A small image deblurring model, trained from scratch: trained on crops of objects in photos (Visual Genome), 123503 training examples.
Rows from block 3, named by matrix and row number. Rows with one number belong to one channel. Each number is 128 + 24 x the weight over its row's rms, rounded and kept within 0 to 255. All counts start at 0. After the name is the row's rms in percent of the matrix's.
# convs1: first pointwise conv (model.enc.1.1.convs.1.weight, 96x96x1x1), inputs 0-95
# convs3: second pointwise conv (model.enc.1.1.convs.3.weight, 96x96x1x1, transposed), outputs 0-95
convs1.50 100 [134 120 125 187 114 147 136 113 139 119 121 155 154 118 126 129 156 140 145 117  76 146  59 129 136 121 120 166 144  84 120 114 154 116 100 129 120 112 131 133 150 120 107 119 165  88 150 149 112 138 112 128 100 165 120 103 111 127 157 138 113 126 111 148 143 112 156 141  92 146 162 115 150 142 152 109 152 145 115 105 147 124 153 132 121 157 120 103 125 180 127  85 207 166 100 118]
convs1.53 127 [134 135 100 101 134 141 123 118 131 123 137 158 162 126 127 137 137 105 117 147 125 134 175 121 168 110 111 141 168 129 115 125 157 108 121 126 112  93 150 124 118 138 108 128 150  62 180 133 141 107 153 127 163 136 127 114 129 124 113  97 124 103 138 203 128 154 149 112 121 179 154 119 120 138 212 128 116 104 115 159 121 110 153 135 135 144 124 109 121 121 151 105 125 157  64 114]
convs1.54 107 [104  88 171 140 137 134 142 103  79 125 136 133 162 128 105 170 128 130 129 117 122 133 139 126 135 125 126 155  89 129 102 100  96 146 120 125 127 151 147 133 127 131 116 142 126 109 184  85 159 116 165  91 127 173 111 124 144 150  87 159 105  95 149 150 201 120 148 111 134 163 119 126 106 157 104  97 151  98 125 140 134 148  79 132 126 104 123 150 125 126 133  70 141 114 112 118]
convs1.57 103 [120 151 176  75 137 127 148 119 146 126  86 133 137 173 112 151 116 115 139 138 140 161 167 110 148 137 107 152 155  92 164 115 103 121  99 107 138 120 154 148 110  84  96  98 106 116 116 140 171 103 120 117 124  57 125 135 141 130 159 140 158 106 143 138 144 147 156 148 103 158 102 136 118 112  75 130 126  85 163 117 118 130 157 126 120 107 118 115 136 121 129 156 116 165 150 167]
convs1.58 075 [124 124 157 168 128 138 143 146 184 131 157 156 150 119 132 115 131 112 139 156 116 151 156 134 143 158 121 152 134 154 126 125 124 134  88 128 124 137 143 127 181 151 112 132 134 122 173 113 143 150 160 115 135 125 122 130 107 184 126 117 136 137 123 135 176 142 195 120 128  88 108 164 137 154 140 105 106 140 159 137 119 150 134 118 100 199  95 112 103 181 132 112 172 103 112 127]
convs1.60 106 [127  85 145 146 101 106 139 148 116 124 142 124 115 126 181 135 153 124 124 134 124 135 100 122 118 157 128 137  94 103 134 112 200  82 162 132 102 156 114 100 147 156 135 132 145  79 130 120  96 123 103 111 177 107 118 116 135 110 159 174  74 109 123 140 152 134 123 124 138 114 134 135 114 123 148 148 154 135 130 149 102 157 147 174  99 134 136 126 147  90 123 104 154 147  61 137]
convs1.63 094 [156 133 131  82 126 140 179 150 104 132 104 105 143 122 148 132 137 117 167 141 118 122  81 172 158 138 116 129 176 149 157 141 140 144 149 104 128 104 178 123 132  76 151 128 100 136  88 151 162 113  92 157 128 106 117 113 106 127 119 159 139 107 116 102 137 135 102  93 139 122 133 141 132 126 106 179 134 109  86  95 121 102 140 108 136 115 118 177 142 159  88  99 106 131 111 109]
convs3.50 049 [122 157 147 110 103 110 106 116 123 111 118 111 101 148 112 107 132 120 136 101 142 113 126 145 103 113  99 143 129 128  93 110 166 145 125 125 178 138 105 120 122 107 115 104 152 126 129 134 123 126 132 170 120 131 125 127 115 160  98 137 136 111 193 120 132 159 116 123  95 145 157 156 198 150 131 142 121 126 151 174 102  98 187 158  92 181 154 161 162 123 126 183 139 147 122 111]
convs3.53 116 [168 132 107 155 112 127  96 126 127 114 108 156 138 103 118 109  89 137 142 126  97 116 120 165  83 118 119 135 102  95 105 132 120 217 125 144 142 158 103 144 102 162 123 127 143 131 102 141 122 138 118 137 140 120 134 120 107 124 120 130 147 142 100 132  99 122 126 178  82 174 133 143 123 106  80 124  93 123 130 165 144  77 119 111 100 129 125 128 145 134 153  85 143 124  70 114]
convs3.54 107 [125 119 131 116 125  99 133 145 144 186 152 122 125 142 132 120 167 145 171 121 111 123 164 113 117 122 118 109 134 171 149 157 112 108 119 158 127 161 111 125 127 109 142 115  89 141 136  68 102 112 185 112 125 153 145 168 137 148 155 144 107 124 158 131  97 133 108  60 147 125 126 108 157 122 153 135 117 113 134 114 103 137 143 106 145  74 126 126 151 148 131 111 123 156 202 120]
convs3.57 082 [122 140 152 200 154 118 121 104 146 176 116 109 149 132 141 177  93 141 119 111 173  62 125 129  60 110 158 135  79 140 149 143 113 118  89 135 125 140 133 144 155 120 159 111 166 144 114 120  91  89 127 140 139 105 110 139 147 149 149 120 140 117 136 137 101 122 137 103 126 120 153 102 117 113 122 142 103 114 139 132 117  93  89 136 116 122 148 121 122 145 110  98  95 171 120 132]
convs3.58 097 [163 106 105 153 150 129 142 141 133 161 132 117 150 105 126 151 100 166 154 177 139 137 108 142 157  89 143 131 136 120 147 141 133 110 111  94 116 130 152 135 117 147 111 116 148 115 158 111 165 132 106 136 109 164 118  91 112  92 166 128 114 130  91  96 141 113 106  94 127 113  53 134 117 104 100  78 159 107 120  89 130 141 110 136 113 129 141  93 147  94 153  99 183 127 134 109]
convs3.60 091 [118 113  84 117 154 137 115  74 169  88 135 148 145  80 101  91 134 122 115 162 159 163 102 144 137  96 161 160 139  95 175 122 112 104 112 102  97 131 115 149 130 159 125 136 121 119 144 116 153 146 127 122 160 106 127 164 142 135 110 143 144  70 123 126 142  79 138 140  93 133 129 139 110 115 137  99 137 155  94 122 129 119 161  80 161 119 169 123 107 153 114 108 129 124 151 138]
convs3.63 115 [116 177 130 134 142 105 131 118  96 113 131 150 114 132 129 126 161 130 138 133 134  97 109 161  88 132 117 154 135 138  92 136 124 120 138 125 129 136 136 102 124 174  99 106  77 188 141  60 127 144 151  99 136 108 140 133 156 125 135 160 153 146 144 124 121 138 105  93 140 139 172 150 139 114 118 133 133 132 173 123 114 130 137 109 149 181 133 152 160 124 104 101 211 152 128 113]