From a checkpoint of a small image deblurring model.
Model: arch unet, widths [48, 96, 192].
Data: trained on crops of objects in photos (Visual Genome), 123503 training examples, 84.3 epochs.
Rows from block 6 of a small image deblurring model, named by matrix and row number. Each number is 128 + 24 x the weight over its row's rms, rounded and kept within 0 to 255. All counts start at 0. Numbers have three digits each. After the name is the row's rms in percent of the matrix's.
After each channel's rows are labels from the 100 images, of 14848, where the channel reaches its highest value: "place" is the part of the image that holds the peak. Only what is clearly more common there than usual is listed. The data: crops of objects in photos (Visual Genome). In brackets: how many of the 100.
# convs1: first pointwise conv (model.decb.0.0.convs.1.weight, 96x192x1x1), inputs 64-127

convs1.42 102:124128151127141119107159135130136122127134117159164131130146129134135118136150123132146119150169087093172123133153166130144130156125130193120161141104113151142138098164088131142146107095139139
place: centre (52)

convs1.52 080:131125166133127120149125123123103159106125171139131137127129123119128132144127150166119131140135130104144114125119143134061051117128114106146089122187110136142162120096092080107069123122164119
place: centre (59)

convs1.86 066:179128144126131114172138118130117111107130148123130127137126129118124120136119143121120128115100149096123103124115187098136119132160126116132079097134132091098151137104141110140104113165107208
place: centre (68)

convs1.78 074:131136126120123134116162122125142125128134118096215107093121126108148140148120145133111128140129121135131115073143096114136133098149162163127147089097137127116150112133127148131124156110129116
place: centre (55)

convs1.91 085:137136095121129063146128174102115156088115143124135126127125122143128114145095184133071105138147160126148115128131142086152120147194142100132115219157118111112129105150153134151086092124149128
place: top left (46)

convs1.27 111:159121169129151123134127142111132134121132122103128152141128127118135110147127127127107125132162148136125151079076166149142144127076087155112139114093164142143128093182134147142175106137150104
place: top right (44)

convs1.95 132:144136166118116104128129110135134125156136130125130128128128125149128139107165120135111150131146170114109119115108144132143124099121112170117125074121131121143151098107128113115136020121127131
place: top left (44)

convs1.66 085:139123142134128096160128117130082157098125159139128128126131121117128131134122145168121132136123151139142129114137147129087000128178120128129101127196150099125145104123120109125122113150149124
place: centre (59)

convs1.17 128:108133083121128133138131118137118146081138128127145116128129118176127121116087127137079122136185163124147146128125125134111128115150102139151122125138122126140173114122157141116139139162119129
place: centre (57)

convs1.11 107:144129118130101105142131143128136135136120143124135173128111132128131146141171138133096090129110129117123149162124114142131109101171109127138109143155126079110184135087132108115143092186145181
place: centre (61)

convs1.55 118:136130121122146117112160132123149132146128117160142135139153124098139127142143108134141144155145132121207121061100158124089129181113140109148145123123157093128154103131072109160127125095104137
place: top right (37); top left (34)

convs1.75 080:145209090065135153115120120103093154111111120156119132131115101119122124127135160147112130131165107140128108096144139138098131140136116123124128152104132143114129129111097131123153155133118116
place: centre (56)

convs1.89 073:167126157129127115175127122130114112121128167119108134132132130109129117133128147128122126101153146109144146142116145127137115174147097128150069116182121121115134120117118110138112105112138214
place: centre (65)

convs1.63 109:153122119130140147136123166140158131184111122134122138130124115142131134130136195128191116140126132141117089115074175148138129110114137147153131210120121150104121119120135151106107092116150146
place: bottom left (52)

convs1.33 117:171126158130135135127135113132127115138126127145138143129138123183135127123134113126148125143144115112087125134066195109105127099140132178114136137126139138144174135103138114125081037119115137
place: top left (48)

convs1.1 114:146158099085139112138129104123108167092076138134122150128124086122128106123190150120085150129120115154148129145128128152067112117141134141087125084157121115132090108096120125127136185063137118
place: middle right (27); centre (26)

convs1.30 098:111129190132075152113126134110131119142128120127135109122126162143125112133163108121123157113174119147165119128098150146118132098125124129115141122122164114128093114146110133099131129113147134
place: top left (33); middle left (31)

convs1.9 110:107128096129125137137126133132130148141127127092103107101136130078133132135144136131105119147158163113092112184087145122132127132134134125129122143134126119150156138155161143106125189150128124
place: centre (56)

convs1.61 110:081132143127138114119101131126130125132133124032067144127091127140167122126142117125134130127143132126132126150079137140114124087117137089121136128109120123124105111132141129144126128159125143
place: top right (34)

convs1.80 119:143129106128130122175176126130127103122126150105100162098134133125079126126126113124135127118119161094100129152089147121141128131155122122130096135194134100120120166127114123138104132132123140
place: centre (37)

convs1.54 098:102125167132130118122134112128101128120132125110096127116111144099133121204109132125126126144097098110099123151106151124124129053133147116120128082110156128109107135127113134136146098132122142
place: centre (54)

convs1.8 070:156123086123155149136123141085112128135141150106128128142121105116137152126194110129128120109098143142080141180119132134155129147130112123142118125153140120169139138143121097110134125137122133
place: centre (57)

convs1.5 133:152118148133133093126132148123118119101129123130127135127128136071129131146132145133130143128133228140140097124131190128115133123126158158097142137119148107142109106133135130077132116094115139
place: top right (44)

convs1.74 075:146130119129129161094106128127174139147124111114198143115114121151121168086174102126133133145101079093111154082152103129126135086126158082156155146111141147123124133153105157131121145170129101
place: bottom right (37)

convs1.71 101:121114137120125136112131142176142107145101110140124112128133127124126171128144174129120103134138099096115135172121123137072141106115129147129161083142108076144120136108110092076139152116092130
place: centre (42)

convs1.60 099:156091096150183137139122100130080083173062120148136085127133131161123131109136132100132149141199139130111148093107122141137161147102116134117128133090155105133080114159139128128164104080111150
place: middle left (31)

convs1.77 068:161133089125130123184137125127137095130128150099154162102093130116115144118136146132142141123105151142124152109136110107130135139125139134131103186154104122115158146132115127126129124102166155
place: centre (35); bottom centre (31)

convs1.18 097:098123176135120134114115131128134129120129124158127154119212133129134127087118139125131135140134100120155101139100179134132124186134104128140126155044127158115082122114126105120134097120146136
place: centre (36)

convs1.69 090:180127155123126122107124132138153138125132117052166088114101125124129121085120113129125125159148084145120139134135131132142116146102119129140158106084147138137173159117125126105182107170117132
place: centre (55)

convs1.24 120:125130098121119113130133135133126141056137124128118119128136121151128103121114130134084099138206186123174129094113092115108133129147116160135126129134123125135165102124142145118148096146138132
place: top right (41); top centre (34)

convs1.53 106:122113107135145141086130131130166108196107103134118151125147144092130103133118120119155117134228091100096109143135164131145134146136130133157133134072169114138145126162125105088139125166123120
place: bottom left (34)

convs1.56 110:145130138124143129108124138132149119130132116132127158142142135161140110134077142128145132136163162078200130135126119100127132170116163152151128115100151116147102129165105122112115142105162118
place: top left (35)

convs1.85 107:141072150172118154122120117217126101131090118128119112130123159137129113121096169093122127135179083146144075128119183133098141119135135122105135127059119159133134093130152146122150171121150130
place: middle left (29)