Weights of a small image deblurring model: soap at rate 0.0015.
Rows from block 2 of a small image deblurring model, named by matrix and row number. Rows with one number belong to one channel. Each number is 128 + 32 x the weight over its row's rms, rounded and kept within 0 to 255. All counts start at 0. Numbers have three digits each.
After each channel's rows are labels from the 100 images, of 14848, where the channel reaches its highest value: "place" is the part of the image that holds the peak. Only what is clearly more common there than usual is listed. The data: crops of objects in photos (Visual Genome).
# convs1: first pointwise conv (model.enc.1.0.convs.1.weight, 96x96x1x1), inputs 0-47
# convs3: second pointwise conv (model.enc.1.0.convs.3.weight, 96x96x1x1, transposed), outputs 0-47

convs1.93:108130168133143043129120112133102026120139163162130130094148150130125131105121126109118122129099111140103165148097080118109141107143106155116220
convs3.93:000178151124152087113151130091118116167133162112106142122111129127098117092110104126103118187172160139147122141171160155063111135135119175143105
place: bottom left

convs1.19:187072165146078136149085090134171094160180100113120124173123164128155156159126116088141121166145057114115111140150159136121158156152075084071179
convs3.19:135173135089115138138061127100135129215100144109111151150173136117138154182110107089191073119127124135133146108181165166157121080160192099142137
place: bottom left

convs1.41:165115102137109175137144070129093116162144125113133150120112154146151163132119109101108151164142138124122255151083117113118196154156119191230128
convs3.41:125131180113136119142084096109073154108136062118129099121136138126144132157139128132111168131132160092141157122110154199183055097121118156080132
place: bottom left

convs1.23:063143186107152131124115094144134080084184116120122166072132173114120104088095117080011094165079111183139082152178090151120120133140085085090199
convs3.23:112107161060179123127096125097124088119135095111162117144119109083102061169152162130058084149126168071139147119069107121135133114154150126118095
place: top right

convs1.76:144133124154036122127128099121143100172145117117119132144076212151115165206128114111082132149116153057124149174138086123143161128146120078124193
convs3.76:112100138158147165163164129183164137127158104050083122114177160136153150181087115068079105113125152156178101138121133112108153125140140119108116
place: top left

convs1.39:137122082138208133152131103133122126183119120169128117081166169117136162113153141114066117149120155131134133196117142130107160112141137255121110
convs3.39:174081081092062154142152096161117093101093144109110134054132160086105127114126109117078152122152093194151192118142141110124090100088084111056083
place: bottom left

convs1.30:109118168107144087136154107134031091102156142134122103095126166123112143110123131153117141186116119054131137190146180134099146136119097121078186
convs3.30:164176090067106135142110082106173096137149132105115148101140094109144130142129127127112043096143085114122174092119157186131146132083144092154157
place: top right

convs1.35:211139115154175131123065098140082113124136116122147110065131127128150171083129140085124143159130078096087148131119078126100154107143084171011114
convs3.35:084142132152142097131110121142165070164130098153114098136112182130178187133105152147107110119083130100107068105158143091165089102111095074115100
place: bottom left; top left

convs1.4:149142173109143068122121103130100093153162113079127122070130166135085128190089129119148133163088132136161235133114055118151165095106078162222125
convs3.4:157171096191060119103111137154122144129112135119088123140131140105135131116113113153164094138091155120093160137139135172139106114119103119114126
place: top left; middle left

convs1.15:071112136141151167140066142142133105116166130120118146159119185174197122140121112090169153170112205033125116116126137134083103096119103070083083
convs3.15:173125174105167136108101116171120132174154117140127118143151061144151164176140204121131157119112117082160131108112166109149095103176092077159078
place: top left; middle left

convs1.46:126078104134151075153122083146018108101097127096146127114104215120133105157107101054095113054130170156128177151167181144133074137146089116135129
convs3.46:141138103079132166182108133113204102070136158142180101163156138091031148121164134153150066104106143139142119183130154098131143138107107151108175
place: top centre; top left

convs1.86:139140104102111148140109117116121184179214121081104126107148163134163133138133127113092129126092193211134133199138049155110122138132111136121114
convs3.86:168121138146108121144184091151114064147197155079122098131184110144165125146134080127117112144163123118116165158080133087145126130145113077090170
place: middle left; bottom left

convs1.1:213103124124120131126125128129091126122123143130111103198129123117080098126107119127139140122145137176122137129120172114100140115121120052123047
convs3.1:086135031122065103137096111148099131088138128163079124119086098101126122105141135126162073135123176129133133112072146133116128088109124126138170
place: bottom centre; bottom right

convs1.91:068150149118128125120119120061142127181139107087141081055126129150175223127122150164135142120052117180110145086100159147128143008090145184178112
convs3.91:147086106089092127165135061195141166187184163175096116111090199102127155069144173195122106135127115139095145162132139133108148147116069085153137
place: top right

convs1.0:106072057164168225110140129145143124126149128115130101255111159133133084150106107129120128114127060141146098122095187130129117120096114138086155
convs3.0:211156067090104119093111120143153181121163098101165129181185119150148141130129134132103136117143160136154146115157151169111077101104117165140183
place: middle left

convs1.87:145114098110153155122099173135115187137132138156097144186135147132112166103092113048104121144095148059121207117197113140064115153111112086179082
convs3.87:146099133151094118101149098093116096108199141117103104174115133107128208129125115175103088127097113142088107142160097116192084107125127168154164
place: top left

convs1.80:112137099107133133141102113141085120128112125148132116189131171156097109207075127093089127157167129084112212157107208124120102095126098137144137
convs3.80:125158087143156126134155110123101131174168133136106114124121090102120120166185150116110089110133092166120062119154127100102147103120076142109205
place: top left; bottom left

convs1.90:125091142106075095092119090129109166184159123108100140061169157122139169119119153113144131178102109255129107080183062115112126099120116163102117
convs3.90:102174147095133197146152147156137083121127177120076158175116087083177169105151136124115174129141103190134171119172145097139141133122129196079178
place: top right

convs1.57:136135113160124102114107176142128175143081162123124155142115171093106070150115118095118128129119073136138135133113122133131170201133132100171139
convs3.57:115103134129150142205121123224126155118085129114137147023132151116094094129149132093094182123133134151147098096188174149137130150124129106123041
place: bottom left

convs1.13:111150148119211133117142137126135134132150148133101161164106139147086141099105153158000118122100160128109098120126143117095127095122109132132133
convs3.13:131051116136091120173114059176144124108173131166234112179125120084138184112164165084135135143133099169103154107116138102154139126133150126116149
place: top left

convs1.8:117182159150081090167158092122122153145136177096148144164161136113102114145080136133000136104134077142150197138138157103129129151094094150150176
convs3.8:069078113105136118090136105024078103160165139148142101160136075172127162190164129156091066156142155110121154119008107112135125110185130098126131
place: top right

convs1.20:136080091116107049072128158127174133117096167129109119130148126117075164085143133112189142167128146114117126127177129126110143096122081070124137
convs3.20:114123092112076127097119092139116090188135160187146134100088123078195117092130149135146117135200114127107100145108138086048112164103119165112084
place: bottom right; middle right

convs1.33:154115154120164128129108122141098147137149161151111114087124159125128137017128113102027140122079073205118112100120152132097119125126125141077119
convs3.33:076123153105161100161132161151138196181089075079136153099185078139146097117157099112112119093118068115116141169159080129145123114115150084082122
place: top right